Rows from block 5 of the text encoder, named by matrix and row number. Each number is 500 + 40 x the weight over its row's rms, rounded and kept within 0 to 999. All counts start at 0. Numbers have three digits each. After the name is the row's rms in percent of the matrix's.
# fc2: MLP down (text_encoder.blocks.5.mlp.fc2.weight, 320x1280), inputs 427-487
fc2.1 099:527550433491472465491468475536431511485545496448535522484504459495473522487490465484541532496454504487520530468542489555433551467432498501509468443513461525534440534507539495533608451
fc2.2 096:463485527471491595489523505540487520456593471555471417474552466516489505539482548485481431520538456470514464491567524474580536515530527555492511529616578521495539498529528489517505571
fc2.3 099:524498472536544520455564403536528478522486526495521449526528522513537519551492531440524484484474525432559502539522514487513465503478484640458457578515573540553547521582475502476500480
fc2.4 098:504454540554537532588468476534502507465475514502465557565463503435437443561507511520527470486493488413483454472439507523518558437552505462493510408516510479422502549596501486551494445
fc2.5 131:472490447486477475534473424477509425466466466474485534468447485456452524476504435481466461462551439436541524501449510451482458476483478492508496495384495488458495529503462462378458481
fc2.6 096:454545533525512505506622507510502547489539545496504471496529529496536508450494508497496565511574512546517517523576541510453558470486513532510510517566485477525414504487529491498512570
fc2.7 109:487496502491459487548455429539401510517526475470504504505455486399496520485485504515523487471451432499486460429459565465538464456517468504508467425489475468444458451493535478456529476
fc2.8 097:443483520469422512594492438472502431488453486497516540531481502483534442494566569514506506495472527428547515512498420486509458539476509498535518558453483456457470540443478506461556493
fc2.9 100:489536483465499515443468488497520461503551500417483460547542504463501466389404536472514529489503445479522519506496495500468524491532527479467407520474562440500477608494466564479497477
fc2.10 102:479537462509484515531526430529456469511498556514564493465458466547482419479476440530469511514506509508504463528472512533511478478423486506470498446514458451517452450502500585534424540
fc2.11 106:496461453518534484519448447464475482511469492436514548497471486465521387497525469501527478561502485468475512484491546478547489556451534528484496425540443472478452455512527426485553488
fc2.12 092:499476476505488377515493509639471510461508539461427474504479471487509518539462525486523464502562476450443508488464474444535476484464466494531489447462423478505464448512463485479541548
fc2.13 096:472502520553519475520455568563455477474470554492449472526525390557487467447497407480520450507511556482531527451551446496520511531447521478459483594484556544523514551461522548504473528
fc2.14 105:471541438500494424494458433496491501464524513491458473498496511509490461492397444460447470503455501460488492510486475484473500453482498409461525483379501342449436510481491528571494479
fc2.15 100:469519507476430558476530557550483504465472486477465522534563476468526528478516524563462538511483516490415504477571492540486492487485506511525588517454501614573522489451486474475485526
fc2.16 101:464484484480425509510499521544468436530489444507520480451520492497518546528470495483522449443573492514498480449491507498499528466442483466444483491484487439488514481465501503423386561
fc2.17 109:490482499449478526476444513501521482527517472541506463526483475529565462512485506483497514462501503508489488456462523506429492487425475460441480544594497478450483453487472438444436475
fc2.18 109:558514469508498575516507582491510488503490518506526519484472485513510683537548485512498496497437496563509511472505502464504482513494501500509538474551523521534517465514511493481577520
fc2.19 093:521479475448498548488530484482462509461468537505578585473497505454519520449398512508556481482541458559531555460527454419492462516464530535443540550481457465472471495468497480477466541
fc2.20 107:526408462491519472559486562526498503504442480445454506450461505559468521503511513538524476526441438508474536460466476487571454533464508459498487467458446493482465469438444459512523447
fc2.21 098:539475509510523445494603500466489556469514538480481507492599578508513514453420509528476491510570516535471508489516501457542497579443476646489531531470519543509471512536518479594545491
fc2.22 100:513493504523515557497534460556496541494558549526496468526564564466516557469436499538499442495496476558511528551490563506539455549505510455488470536558497469527486574535539474504553569
fc2.23 095:524433516530457488425529502509464500407515451536489520490546482480544513501477447498491535489559516564465476479478517478471482519456536490422453502504494434520503516471475514514424551
fc2.24 100:527467469536497436456494516437547569558524473508508507456465441473546462497459492459524418440478522414503489502490519531446547479504506505506552440478416537484540431482444516498535493
fc2.25 103:503443446554403416572571523468507474455509550479479506462542424440445525489508485455493486467466470494439499493458397473552460472538485530503432477392550560504514524503497447424505497
fc2.26 100:470467498501476428417477541511448559506416508437474440548477537483496501422434445435484462530521454518455430457470495515499557507460521483533446553513457504452475518495513515595535567
fc2.27 094:478589545461494475494566494540522473522454504465459454450482464423533485480475551517462514513479490508535506570488546415491468460572562536450504514548479458507416549524512421493525540
fc2.28 095:495517526505556512495493447478533478560499497557478473557563495489486499539568461517602572489477460486499571515522557518508470559494476578437488568482475539538569568476445576547539488
fc2.29 092:532480435484447539466519525477542450500442533535498430466421488513561479425431390454505552501457503481459467508520525507533489488473476492562499484423444492513496518559467493524501516
fc2.30 104:456450526459431465421560545487503402436508449526501460437544538496522478498511508468445491493504503448412475470475537519446478489510515471514545504454506527473506540534402468506416492
fc2.31 090:505594525469460469449532544538566485497508498490477539488541568516449519550457557536505471491514467438479490427524535485550476434480505451503500451495519424514463484523508480460578513
fc2.32 113:493533493582538520505543536471461518531512548515533531488467509557525506546529475519511501557474531517515604528495465490523489610503537557524506504488510517535496550520527558508534551
fc2.33 105:501417469505453422449473441461554588435512462475506491469497487436480532510477430464454533454482448476460460459454492461488500419462454538454501436495462501526438448474474478460532508
fc2.34 112:491507535525512505480527514502519564515537521469543548488443509468534543559499546553506526515496487493548535554479560492452510504522476478527560526459517591527436464474535454510540484
fc2.35 118:587536447513519580536565513533548522581482460527479514480496590499535552565527549552531469493565479558489524508526574561493566459561473558555550487603496561513556453524493508541554551
fc2.36 101:491465484505503542568505540476545499523469482512543489448557489505507515517498540498518531509548523531463496490546516554528519522571527455526529502561489548515584511506523550445449565
fc2.37 099:495537489531525457559496468568493589453457540562512539483455515472523485476585460511420470521512478524518488549550568450449487502580485500500568464574494566530518549442461513473538482
fc2.38 093:509491580543489489509459544507494442480484496496510527505556532567474480570471489540515607476485560492564587490504449565533460556433520538494493526381508552513527481513512531543553509
fc2.39 092:520416581494457503488529475434500524500491480569530444477512469528537491498490553483459525478544476547459509491567507546430540507456495471488505625500564494539518515476551473502439475
fc2.40 113:521530513487535538585470537544519550478503481544521470523392537456527636529553474465563505501477509523586525468528558516504487531534503566496571534528552529504503547426533527514547514
fc2.41 100:468530481573563502539565576575543481510498560497531542504573502523470570479479580532496485531541511515492512559508537548554507601481524509529442524506486520528512559528462550531547573
fc2.42 103:431527471502490452524436463514458500483481468559464460465438456509524477500480422481484469482447493491483489519529465483337452486481504469467463562411502485435454459497450538564428478
fc2.43 120:529527497489491485508514543497565524551474508505524531522491470513569535584539526570521539530467514517538516526557530586540579502535518546549505544472525528540555519484498519508485495
fc2.44 121:481500466518511508441484511450433483416427477442455450426449479497448514543407435474423505439494493409481462466511426429469470499449482446502463487526499523504409477462495499473528455
fc2.45 127:483519470563546516545591546546527518593530587511557497491548513539559523535518551541477518540436565551525522578516556509537434517541494467516480517534573512554516527618550489559547544
fc2.46 095:524410500505552416523492468499480523567470523468491504575502453453458513549563517476498470526451490464506485517421472534557534469522524500538450493458489477574508443527570474545599532
fc2.47 091:577516472465513447415513510423517567501484485451540460449515525486534540509532489445509445503542501575410485479461546514547498522571450556431482443547462528495506499557442462530450516
fc2.48 103:522613518480463523542527501483543481492604441522455539534500524494490543579486538542496436472533507508519546472526522560499502529521504506504432493525517515531513463490471494440487457
fc2.49 094:441467514515492488558566593524505443530548528466472510487585549450542516437487515459440560485548444504466508542456492551508516452442461434452420434530462448454542472501500515557450518
fc2.50 100:563482548538473477579468485493475553528476468552593526544452527507526542522535473447455551532466521515555569482494486517500516514524546662477473510451540539533515496514574544467577525
fc2.51 094:509437502496501456426476447418407425480463510503562573514557495516434594523484486509483462475492514545503485535510375465485481539481418476525464560387546465495504501366499526476483501
fc2.52 106:470408513488477472468503501424542475466482426505518532488518497447489464488448439434440453458529489456436479509501412464426453523498533514449510459489491500488492488417466451474452453
fc2.53 103:431515513549472396558474511504582529499539525382362466444539491496479494485457472493522549514488506503501544569479535484547520484503486522453468557517497476482536534526490524460519485
fc2.54 103:451525488501516442459482468460419529500494472428450473505460547427474499464453534535516532517497519449394463491455579476519476438537510536506428473480472461493428548580479574534509468
fc2.55 095:473504488488506507451484627387457440472519536487613603498540460535469495554488471475466431488594497522512470495497475514478534491482521465544541502542557443512520526542494527480499531
fc2.56 101:489539530446458549452464508494500529518486468508594595498592503502488446538483496464511542474542493504488545489470523548552527496487518498535509462513469515518464527452473520446437472
fc2.57 091:524443488508492471477498572540495512509519492450576512484448509546492555564444544579534476522502481536513504591466427483458473519619451503513540488479529474510452484535531507553564459
fc2.58 096:497448466481396534506457575535515544446491476494508571537518432521479561448521452536475540539523513504501500532522449451516500543509536568550507463516471577525561449463519491509482492
fc2.59 101:482473494529502506439454467510465523492497509481537501462476491469484553505512534573515423493480464483481479517482502458519513462578492551517540522538484454481532465531561475399572478
fc2.60 102:475442475490495497482492509527514590564496489476526528478499505485520494473438452542496559447509494469489531484464475529481567507513515526500488503551523494452507480553531534515546529
fc2.61 100:467484432486437611489455476468442471510408474543517441524403486415464433551484442482520448500368514448537513468521479448512502523520489528483503489551492491467493525491466517449515458
fc2.62 103:453471549523480402477546475539488462503539471508499546530481481452541509435444403440457500486529499464528436501525500498462530432451477541458522504525489507478488459504512515561472571
fc2.63 099:486544498477487579515478457559465524442570539497479530400456510513452511555498476524506421548508512483485558528504476468515511563496544490541500481496560544482457480474484574530484585
fc2.64 083:555448511473452525458513472532485528532544517475475419444498469494546528505449478532528537534507493507455580505478501471412426541507514478503525473469468494485425487534521484454474478
fc2.65 100:565522555544516465547561520483540497468552542424474504479568432446494460599486562469510562484490511493469465551426466493477528500500462469502469498534479537471559516507476481484496490
fc2.66 103:476549484462546565519494613549582482468430460486503503530508480520522516580509499533503521473549499437509568509487486511492528599515543474488509540513541421520487457487460478553525530
fc2.67 099:529403413461471496433433474448496460545462522557533489542490494497471534581569423471531513447510444466490518491487472444490492587467498512487513551487442579426553534503484522474439518
fc2.68 091:503537450600487486471560444508626524496478534516497502430455512455508504501513523527571496557518547447533529478545496492565526518495502609445483455492471516510447554566481557523494527
fc2.69 102:485474534527538533488444542548513471471531520462489546470469437480423460495536479490494436481509487446540480501549507455493547504473483419552522499620489501472490464489534509470545550
fc2.70 091:496476462469450521522536507488507493514512513481554540454492518438550450439449511464469488521430452476498503474458487490410501523528489500441516471547506515476537500495515497478459481
fc2.71 105:486550487507487450451483498553488519526498458474448478422506467513435504511398534497565471480503494487466495495382514480502512526550538404487445422538427403476432515525532474550451509
fc2.72 092:557565565470520536539489516471448463450496514484541448557474534507506508459455424480571533501484497567508503495486505522447525487520546500477511529490472516528481428490565549522559457
fc2.73 101:467530542535519571569542560577473501539550513523532500533383515479537501524510443443552508522411585568578565545497548597472532511496505507540489402603432468533453560475514438537537459
fc2.74 107:521508511485508472518517481476546582556541524557542480523473484490489491521452498495569539496507552513517553502497475611453575559507503515478489473553497451533493490474546490565466493
fc2.75 092:492524506477479521572487429498462488535466481462546399534537513559496331475482548479484534506515474455500450526517478500550522469532474528478525453510490474493506513597533547543532469
fc2.76 097:521521453490538528550471445503589487567521555475499503495528425463499591487505504507536424533526478549457470497483514491534554593489485484526468479509530535486508565468513479477463478
fc2.77 095:577548427559495474493404531501457429517504477467500456536472456502489519464471534525476482489470500544515527499555518467553470587536434583454485390456458496504558478549531514511470512
fc2.78 092:552529457493469556489527494517483496570537511492522479495525503588487569470516492491528438518546530493536585532532460530474510560481507490529519500569447480519507569388517472489491494
fc2.79 100:507455502505515509465506435441525505437512528534521548495520470471494445518473510427468429484550515449567446553486501509609546505539536463464576551570550559467511596503530497470456528
fc2.80 091:559518496517513544503495524506514490470484460491500470564439465500502601479521478518509527502462512472530534472553513474499457420429521492472410526526441441584467508518524526511462524
fc2.81 095:469510510505486509459497490446420538521469464500581496541463502512498443489495461460443557488454484471552534446548419502424518580490507485523543476572477487477486488550540534548552520
fc2.82 106:557486421531454485519521505362494545513561468545424450480507525421487505500440476466483428480443480480439475434465486477482492442530501501450448522546499543494499514520465477517484453
fc2.83 102:468492475451488494515478438427415467501490504500506551570402503511496482556464552460546475528454514481413475472444416454512433475509458491472492508388524405523462450511487507475485500
fc2.84 107:494487524498472510546511498505512409511549484540491548496556479505534526540398494542541486521531498523607480471511514485534486522466528482490474586439477470512558567400519571428532469
fc2.85 097:491474427463497438492543512490545485441531481490473498433475478534545507507485448527516445446433465488503505494524519484481468521494460471478507506496445493476462435524491517499470488
fc2.86 087:477439454553556443470506496493474493538532519467488475485481449545446400458587427489507504495473500496525519531507532486507452485471549552514479475495564410521480520495483526482542536
fc2.87 109:507499551483517515394496517468457519534523471588518538495543497559511508550536540473452486483503539534475543527530508499517568481492523513469555521443498548460588454474504481570499524
fc2.88 104:427467474428447516467447477497531502493542516499523487512471532489518466463512499499458479516493509461580476439550530516532511403510469460477552461559490415468494486509547476527516476
fc2.89 103:554481512489529461468583520481500456552480510528477487538513520573469572451470520530516552436477488524484443473434424487442462555558518491507518530422525534438523490463545458511496468
fc2.90 105:505568471532503459550485530598571498513569478502512539551486523494494494505552520528555561540476543508549547571603570549527544513469575586533539552522558532509573498568528512458527515
fc2.91 094:489564514455499622536485469563527468462485489553473500443491544471440528509486549459499473540476518450521546518450558472424495483491546511465371568521545463507525515536522443460498508
fc2.92 098:472504503500520471527460522517522482513504529490518555479558510559492562430518555549507407475458427450472456500451564487518452486555509446447523468491487551506507572501500466543463525
fc2.93 098:450527545550480468510441507461506455497497475533482472491546506498486430541542501506494502496522499484528443515606501550533549464497468439542538424502552574486547477517498560467496526
fc2.94 096:553434531561489460510523536538535505452529478514462444523595526453534493474549453499519508519505525520489476474506475504440510512549491525451536507505590486496607526490489490536462482
fc2.95 090:457511506510455584477483431579438466506513454516527463462483500469514471483407532429455447546517497471430517540437468429500519535532499412479502484456494508495523504485442482527482572
fc2.96 100:445508562538424531475505546467542506372431461474499445523494429520482507514522384525465566476497485573468465426411498572478468436468458448498446482410533529490534464449459455508457435
fc2.97 090:527557502500501523506442420488520504473500445480514479536474421478536469590494499550532502507498531506557522618514507493501527498459569537503436524483492521465512536460529532567416491
fc2.98 101:498563443434474582511563497425492557525522506543417434467450541511464524551439547520492519505450459548449442518436446435536469513547444465532441475486494447476471504578505470592564440
fc2.99 097:476549412428510522529527506558479501548475504569539379533498542484491512461460479515486451516521581494514404530519554487503469440473500494554594558402504456531471502504511518570457551
fc2.100 092:532527525532494452555497482482496615538464462529503439533503536487520490427608570449490528512465499503507560477510479485519521565534539515555517516522505546533483489430493481430482499
fc2.101 099:469453490478477547459497503489516488504478480503446465443472522497505526439489554564465445483512485464473416535510520496517442488561495489502535476427512390451438496486491514426451449
fc2.102 098:562565578532541523495477471520519425438534517543499446453565608550530540443517517440473459524541482519528573529483506493484500517479521453501480540544493462514482505533538538445557522
fc2.103 095:527574474429500492510438473481611514404428474490486458454459530516475536514506473525472501472440476481543542474517557472448473506452497488464450486389515499489479541423528491418444452
fc2.104 095:514409518434517416437508509478484542441419553509499493486525499541469487531524447552491495499478488510526407503548506494530489398557485527511506457462475522508518522510471469486512501
fc2.105 096:492485608486536498520512570576528522470484557468419458418585537510468572521548632485551491510597478416502570508477526582478508512536541410472480548531536479502501577468524509504495571
fc2.106 113:472527489509473483474531547524446505456499466536549469473416524498513510625503473507493449541426490498519491487493498448476475500513503533546524534391516569528422523450485534477550522
fc2.107 100:457503477572529532512473565517424445518480526498583484479469510539563452559507530535527451575455533478520509494497421467546498539521485527549513505527464489528529579548488477482488520
fc2.108 088:462486497512488456527493546420553493457531561438552478568500460518491455505443569504511541490506531488499505521563492653502545584529491580550559487548559536486522504452445505507456568
fc2.109 098:502526498506534493476518519545520399422556504525495503453526482489466570547473506568538535502521528469518486516531545551552522500519488505596475519442529533492561546552470547472522463
fc2.110 093:514487513558520476502478570530487461525532487552543477497514454480426488454600517520589509505569485431545479511519477490580499472481419589514520492520519540516573430529466520486532498
fc2.111 101:469584492526509521523479461540463537534463562529542560556516494437511528478525484579538459500584534518493556542535476508530547510471535528513530567543507491482521556442475500528596505
fc2.112 096:457550552511423499458495459519527412475571529545551419483544494541542496477525484507503493481471517482478521496511449519465501461513474466497501507505465491552467404519475422401480461
fc2.113 097:451489530460634489549502510406526556524504473479458479479495553549510487521523498539383563493437518489556507525493616517511476607472501582477551488470518502490514601529500570542551405
fc2.114 099:497520471493501520459494497541562480457529462436468466460543496525506518361565549537471495518519554467478418454521514501490520563436509496542529548507521470509541501493508582506489569
fc2.115 098:489527556511443486534582454504522556484505514515480491478593483582497472534550503506493497498548545520446479485506475530480497419483455531456480486581439494567460490544485454454551407
fc2.116 099:537492515516500440468536521531488506526505446545500426494603542513509542489477452471492549493550540546478530493471522498587535489527482565496497481545515573481518503556498511568521507
fc2.117 101:502450487488515473514514547533513531526550450499577471527554494427524467465507489551504538552527542487575487527513525461531531519503525578488543495559536532569533522537540530520479477
fc2.118 104:523539457520472562485527467505548541506491533501539577476519437512562464553464527506511425554558504490510519474509491480501540533503507584542522513556540532547527476526511450489496532
fc2.119 090:493459419489520483599481472568514513608547494525550490502501525559523517485512496472455492521455424500530450526514543481511508503458454574525554428453478538427550505546492483514553529
fc2.120 109:456505530429535483447519485500429500443467505460419471490476502461481469441483435496424496485513455521543508494475520419455494415476485448510506469557488478473388442464497529520545500
fc2.121 096:460476504497523535467510482506519485533480485430518581535532465490494439527539419553470552510554521457537472450506537554534460489510474557518576506572524485514505508536509476493548404
fc2.122 132:522527503476569519492483563518567486541517463532497489528470520544556573516551582502549460546447528570485536452534556568537527516555556489487506519510544483514534476527564497515517577
fc2.123 092:490388525461478413500450427425460493545478493500584485492515534490412475468451517538465620456478493501531479554548483522412484502482510552493445566462485561498489576433544518459477439
fc2.124 109:514449496481516470522495502489458554546471574530542448571464459443478558481393399480519472520520547551457525518495494515506559452505488513507542514513510488499458453525541458511470530
fc2.125 099:504495484521473500442521468480524458555525548505508553549466520566555530470470481419557488511479489533499525453464523484458498461476462473480548512525470529462446492449518453495526499
fc2.126 102:494578428507520557505514474414382409500428502542499521544422536541491518453516511541520508578427544469454474471463478446483415535521502471561543534388444488469438520423474497557497478
fc2.127 106:450570461495514525525457531509479478450475498454483533489382427434421482459512444503523497459547369477466458510450545503522536447486490525487502464570509512433588409610438512480478506
fc2.128 097:485554497518567570454533497572607505502556516537550527462516512483457516496384450530487429482589457456568463533533540448499523498500546506541486527561469500507499496529490509425529548
fc2.129 102:486409404546508506466506507477538482501509559487556420535469455476497514575465490456529523516426446550457537582512519470468489485521455421501540515570485499522486467579505487521531444
fc2.130 106:455507535456558509514495444467466514510481464524595559543558560471555468478482527487447588506541529467509530507434488495510463530397525487456515563471494459537491551438479439513491454
fc2.131 092:529533485481524575420480492516552495468483465520550545481487447501521496571525513506510443473456461544550506466431540467524511508531495527427455462545521478550505495535485483462512467
fc2.132 092:488454449518511397507504468507421593436531501472457503470455470608500551533485457458506512530451503493443566530505479534498517519524529509481535563486499574480486460488530445527488521
fc2.133 109:599522497492512552504512512552545474524505497552504508497471457527520568526531436494507441512476516532455501482542522494608510535526460578494465389481460592559598515477464497476554496
fc2.134 106:511531452528592552518464397546571486478488550530510524477505494531509470553577516505454501520556505492484532503546558491484537578472559537455530542484541486495507568574517511491425550
fc2.135 106:550494494476500478492488491511493528523510554586586521518605500512520513514580499486499532529541564505547539558524497530495529526514544555510563491430523497540491504565488477469560469
fc2.136 092:514493518432527431484485497514468537420520469542422445472510554541465567494466473517559562478533485506466543428519474432497500578434551518524471547504509507499446460490506573511502520
fc2.137 101:513537520506441454530476472510514485499526531484455492483499471545461549417521506514542531481492470558417569511533484550386546483468520461439427443454451491520473534448531507475468519
fc2.138 092:561612498558520466504512540526541473506436515509466453501468523441474490485465501504520463499546446544440510532467546451511502509479557477500476505445470505467445593502454541532456487
fc2.139 090:542489472471508513541491496545471514518455448434520485459520518541534442534472491531493450524577505396462534493479538464517542486543505522493500492521545466521454484613451419585466520
fc2.140 096:549500500471468502512522457434452532493484477505582501525513540440504505441467498560508488481485490535576498448503454450508476426522512519525472448359439502513491400515485472502441507
fc2.141 101:466498485528494435495519492541512448437537472455520585542486524468524472523507457530452534568515542492532494525512484510538462393498542482493457468457480517538535485496512576529467476
fc2.142 094:501494534492453498459492539458465478479499513511479556486516422502520479535483497493484424430498481507507494529426454517518437514488494451522525445535507468544464453480473466478476477
fc2.143 099:512517517502550482455510553442509583563530510491496467500489484529555583509467546457494450530534507513541516531513533551518598488546581427517547585522539487477534491530522471479487472
fc2.144 096:493576485537533567470435559488474450442520490473501453459492492517486603489482518472553478402497488459456444495507425477520457538479439497526519468478476486450468522475530481381435515
fc2.145 118:463535517484487457484447527463480531511513471517483525514430501438538512489426459488517519504442500500483506496516479547442526467509522469488489438466442490493501479452507434526458422
fc2.146 113:565540546471479475541549548477519551551559572566548476497531502517587529511512506509527544524546557586508478537513501533512560495534526547489511585463554515510569479500512604563509472
fc2.147 110:476410505439495583565519456561552494527555499516427460494506483471531479478504542500498486518488459460519517516468537531438448453566474412480456485554506434484487516553433506450442527
fc2.148 107:499550519527460522549503573531568531547469534484447438529514535506516546453504460510524569553529600481544587526549535544437512554506506487498472521507510453562460551530491588553562557
fc2.149 095:467552490507540540577526442549561535490556515535513541533429486549531501456499485460556574500464518515529478536582518518493498484576560538511533519486541515534492488495547519492539530
fc2.150 109:531448461578531516541489446505464425469415460504493478527522531473542571512490481436517462514493500494500485504519544482507473449520476442473432495538489449505476479505416437484440537
fc2.151 092:502471475452538493512521513512385494552558520516459499504408448488485464471499449476492455511459460473462570512527508464517486477533522510467520474549490485474442486517627439480543438
fc2.152 111:521507542532546523526518516516461447536489465525532544513547548495513492549454518555496479514534558526550525465518514450474485602515526484532474583470531527563503456445590505580576565
fc2.153 095:455519511516488506468446478446447490477526468503446604529460541472490538556546509425456501489468521510462486460477492532507484521517582476512458499405482515493461442522490457462523489
fc2.154 101:501441479500489516506525536538540536498569505562556522552518474475519493546528511485562540554523506527542531560592586528473525506484508562529542556624601573535531544562485518506497492
fc2.155 097:519564462508530455487539531494481430432463473493530529557486474559514435453579451431526488507480528507491479461511474481518454548553450553497496578509443560590506502433470515520484443
fc2.156 097:551549545483521481485440504395451532462516509388547614475499516463493542465503463502582592490571519516526513515469509557480531566508513406545454497584509492453451484500507555522558439
fc2.157 114:505524483456504467447469530541505541524499521540529534495519541515545553532513498511536491526479508540565477515494582493506472508522505491493539506489520510513460525434497514526501479
fc2.158 099:558469545460472540469545506532457491488500508526549481561620459488542583457435529460506530491505555534450585500478502572506505552541527542502530498469510497599527481425470509549496522
fc2.159 102:489475530489511464459464498470462533449567482489483572457565490469439423523529478490516455541550476501514535549517488465426505467505432522490514505562515511500523502492495539589563515
fc2.160 108:513584529484621457563478514476463589452526526505468520543501515569452524481497489491550521506513519475494566521528455459463523518500502557463487543530516563496515473518585502494517496
fc2.161 094:371497495493512521491436555510499480508483451449512526469475484509447526504521563563508513487496466511555534519440506495572495560433516514442434539475455513473464594449538506499521474
fc2.162 097:486497420508451445521470449465560550529517535447522529543509487476484441463524528513475456508481456503459483525417510467482514466536547488489515503560466514526494534517547500437543436
fc2.163 101:428529487504505514551477467525553555474593495502464439476570513478497491478516540539485521484528491466506484510513530529482531476493493502485497540526553490475533493559495497532549475
fc2.164 097:485520503522585521536539490487540459436513552482460534441497532541428451422572464505556480513526518512478458488476560434507477485529472483518494534595482532456546510465469533509516506
fc2.165 099:464514505466472487530432524422514450479416453538454403459433450500523438505505463520491489486477505504453500499520499481398530486502458390469500496584466490495494444438496454502462458
fc2.166 103:475506556469485398500489580532454506568436534496472513544515482493519499587549540553482522560479459540526495537541505534496545482512543522513491468493510558507475457526444509542488466
fc2.167 100:437476544448525539624495560464587482543516536545517537534480476513479496549588543531512517512481509428509571537416574534478483422432532498507490499465511527460508466540514512452519544
fc2.168 092:482434495456488436580558469486499568523491554433572528478565536545539464501514533516475501537484504497520518482457515519519472502539434568497505357547543527508502587485433530531531484
fc2.169 095:541507432494509494520495522548515422450444402501548549481553491536442449494571428469488489437505453421540501444518554473470429536463478416494519458479519459497471539501435513417473454
fc2.170 089:541477460520551464520509407526496560538488524521462417509448527502505479417416483556523492524419586512498536543483515586548488480510538598521503525512503512574433496577546474578507454
fc2.171 094:515509516508506455553479447487550536556522538516452483503502546553526508422493520477548541541496526526555506484508550507508512544499505577443509420525431546499478451563520531502557551
fc2.172 093:526465492529515563568508520518489523468439450549516501523522481523488522535447497459442485482514530528503493451469536474484507524541527472589498475451509421490449536564425424521418503
fc2.173 104:520481439504518518466503480538519537526442552474467448447437526496541556578466488477459409503442415594463486538550540482469521551527462525497481498502501547555493504504472512529489491
fc2.174 098:463569459450521488543508561489452553544467530509521542510431492536555512521522548495536533530421533484549485393562498494530443453484512501480506538529497596538490484467565496368509489
fc2.175 092:450463479503471500567585556486492540526529496527441500528544514463529450504523560543487488515502481495436482453458508489440501437504462486441489460596501511471433517517538500600494469
fc2.176 090:543564512489524518506506523506496582481559499484504480503523522427500403451570482547503565513541430503484545515474412501463490483519466457492520548491527432469498447538554560618540500
fc2.177 100:500525485484502581490536478500510452545462516410550481443495488519568580464494474440520505483426507508509443517444477499498430525501476481514454497465488478532528480505526541539552462
fc2.178 097:471529484556476627454481539471532409456439478497457453508455535531462457496540497450441471430467529466505473520498539447469475532483487427482443552585480504492491472526477429459448494
fc2.179 108:495531491457475452505480456482502528501408497538502463457447540480491445547496488495476472477477466468502517457422466492509464476482516490444492441468448469418458495536468434457449481
fc2.180 101:500452521484489603566435545494501431538539491465530523505491521526536519494528449532518493504528487495471445529465427565527447493522472432573421521518497476450574439505513490430490507
fc2.181 100:502520495498544511450475535484535507419512531471506482465494434485480456499428464525463467468482482447448405472521402479439494523505519486524552448491532536463491484479485490528541515
fc2.182 098:514475493512532505433541571501511562515540494495461410501486508499566532399510537465570479484418487474463452484533502598512466523494473559483502451575466576522567502439543524566535519
fc2.183 105:484483486453512457514540508539562481500522489500519590485574617480485451523430448478547475514574542530496495476499496529464503477496479510529485571594587429515588581541501439495482433
fc2.184 102:509456491470476501500516514558456523488496529530473488486450517533450473535433453440477489494523492489375470454413507428524463558450503411439524461424467549467465511462497492548439546
fc2.185 090:426436516484502484508541440479456448483495524458521526467447489514478505470420505458424452437436481512554486477518475516497490531447451464474528548416503486489467524516554505517535457
fc2.186 100:485524415498423489495481435492554488549512474467555563446442577516573469517525516470457447540434525461500516483536478547485493528524538485489487543463494501544485461449491427538502477
fc2.187 103:506440560501504491560492517513500432460541519453468501521465482419464508432520400579493606524514511424490504536483515564465449545486479487496519484456543557525486483467454515498535463
fc2.188 091:454551545426510559513526518507486515482464500488489489550453514477467491491485490581479542471514488495523487485430502496440439457460378528554523503428482492519433505505521527476545501
fc2.189 100:482499497558460502499430502430505547484496458531530497507476471472458459516448466545444531465518471463538508456487497509489568524421453552431408446503455566497548478484480529461530427
fc2.190 098:540551519495527511496531507404471476542453547520489571497512482551560541518581449485573565507494491571545481518481476500506527484511522483509492488522485538480511535509430515643482467
fc2.191 105:477528544465512431459554448442512441485470483473454421537627523512524457470506514425460464499551537468432567446493490500550541553438483515475427569515515469482521650501536478592482561
fc2.192 091:475461482489563532513574453459448584514484470490509462478532489446471501372530550518486556516460455536531583540490445494490502482454500553458499484473470490506496450531578504513550473
fc2.193 092:583519554519470481477484431465527386468520482466484570482483467506547526507567554497492485516543458513484505461487429505387529507491505443490561453442505571467508503497520481445504548
fc2.194 085:482516552508545467540509558503489608464499568507591513529494506501544474474522465455519600463536469535526514535578491549434529549509512604464553532503551532462517495571463512561497455
fc2.195 095:467459493478478492459476467543524540555488568512477439496596523523512477436435534485477480537528487520528476494451574456549533429497542514484478395570444501467435427502497499509527507
fc2.196 105:478524454481504485569581466442480495525482449483454526439507583530498541425430485517496583433502490523448458423498488486574504531490435489516497504545489545529560455491479534548457489
fc2.197 099:488566519515510442530451531507516442479513511500455524446505514468507511481515467495576503525499463529496488485529577481497509519521526492433479475530509519439502524552481532472454524
fc2.198 097:503438521495470493509524517512509486591510463596427477484430471462504567525447545543468561492447537496486515432433548506487494488492505446475513480461525496502477464484551490466429492
fc2.199 099:519490477521442468507474555548533489495501479436517467484504487512483517467486454467430449472436485448466526553559498562415479545509461474493499493517490537524480489551539476548440509
fc2.200 101:406451475461500494541490463439482547539430454421477479434414459550424448439439484459484439485481499505479457462454486451432500454479421456469509486474481480452447408516539484478547517
fc2.201 098:518532508452525488466565579590472536509518503471442438504549497443464540504509532559513522495522529497477437472505520452585537444538512481549548500577511513527507486566521439473548489
fc2.202 104:497484436456493528436511511437414507521452419495510487471436449454442500390476450508461498474464472464471438488494493547523488493497492478497412460435453446457503520450511522473515463
fc2.203 089:523509528441512473512490487502489545479490438507522416551445564545443455532485449506434476471540473498471505552436574484487467507486494462495499522550450459477461520559497498560533474
fc2.204 102:528576523476510474481476458538406507502498519505561456496511535446524482508466522493525481543472423543506494539523480528504558401542468491528505518465478508497480456550494473558466504
fc2.205 106:471545541527491398581479518471454414467473443521502548516500490523529551500525534442561476487483511453451541459477487623494498446503519487378472505378511449521531523439536442479477501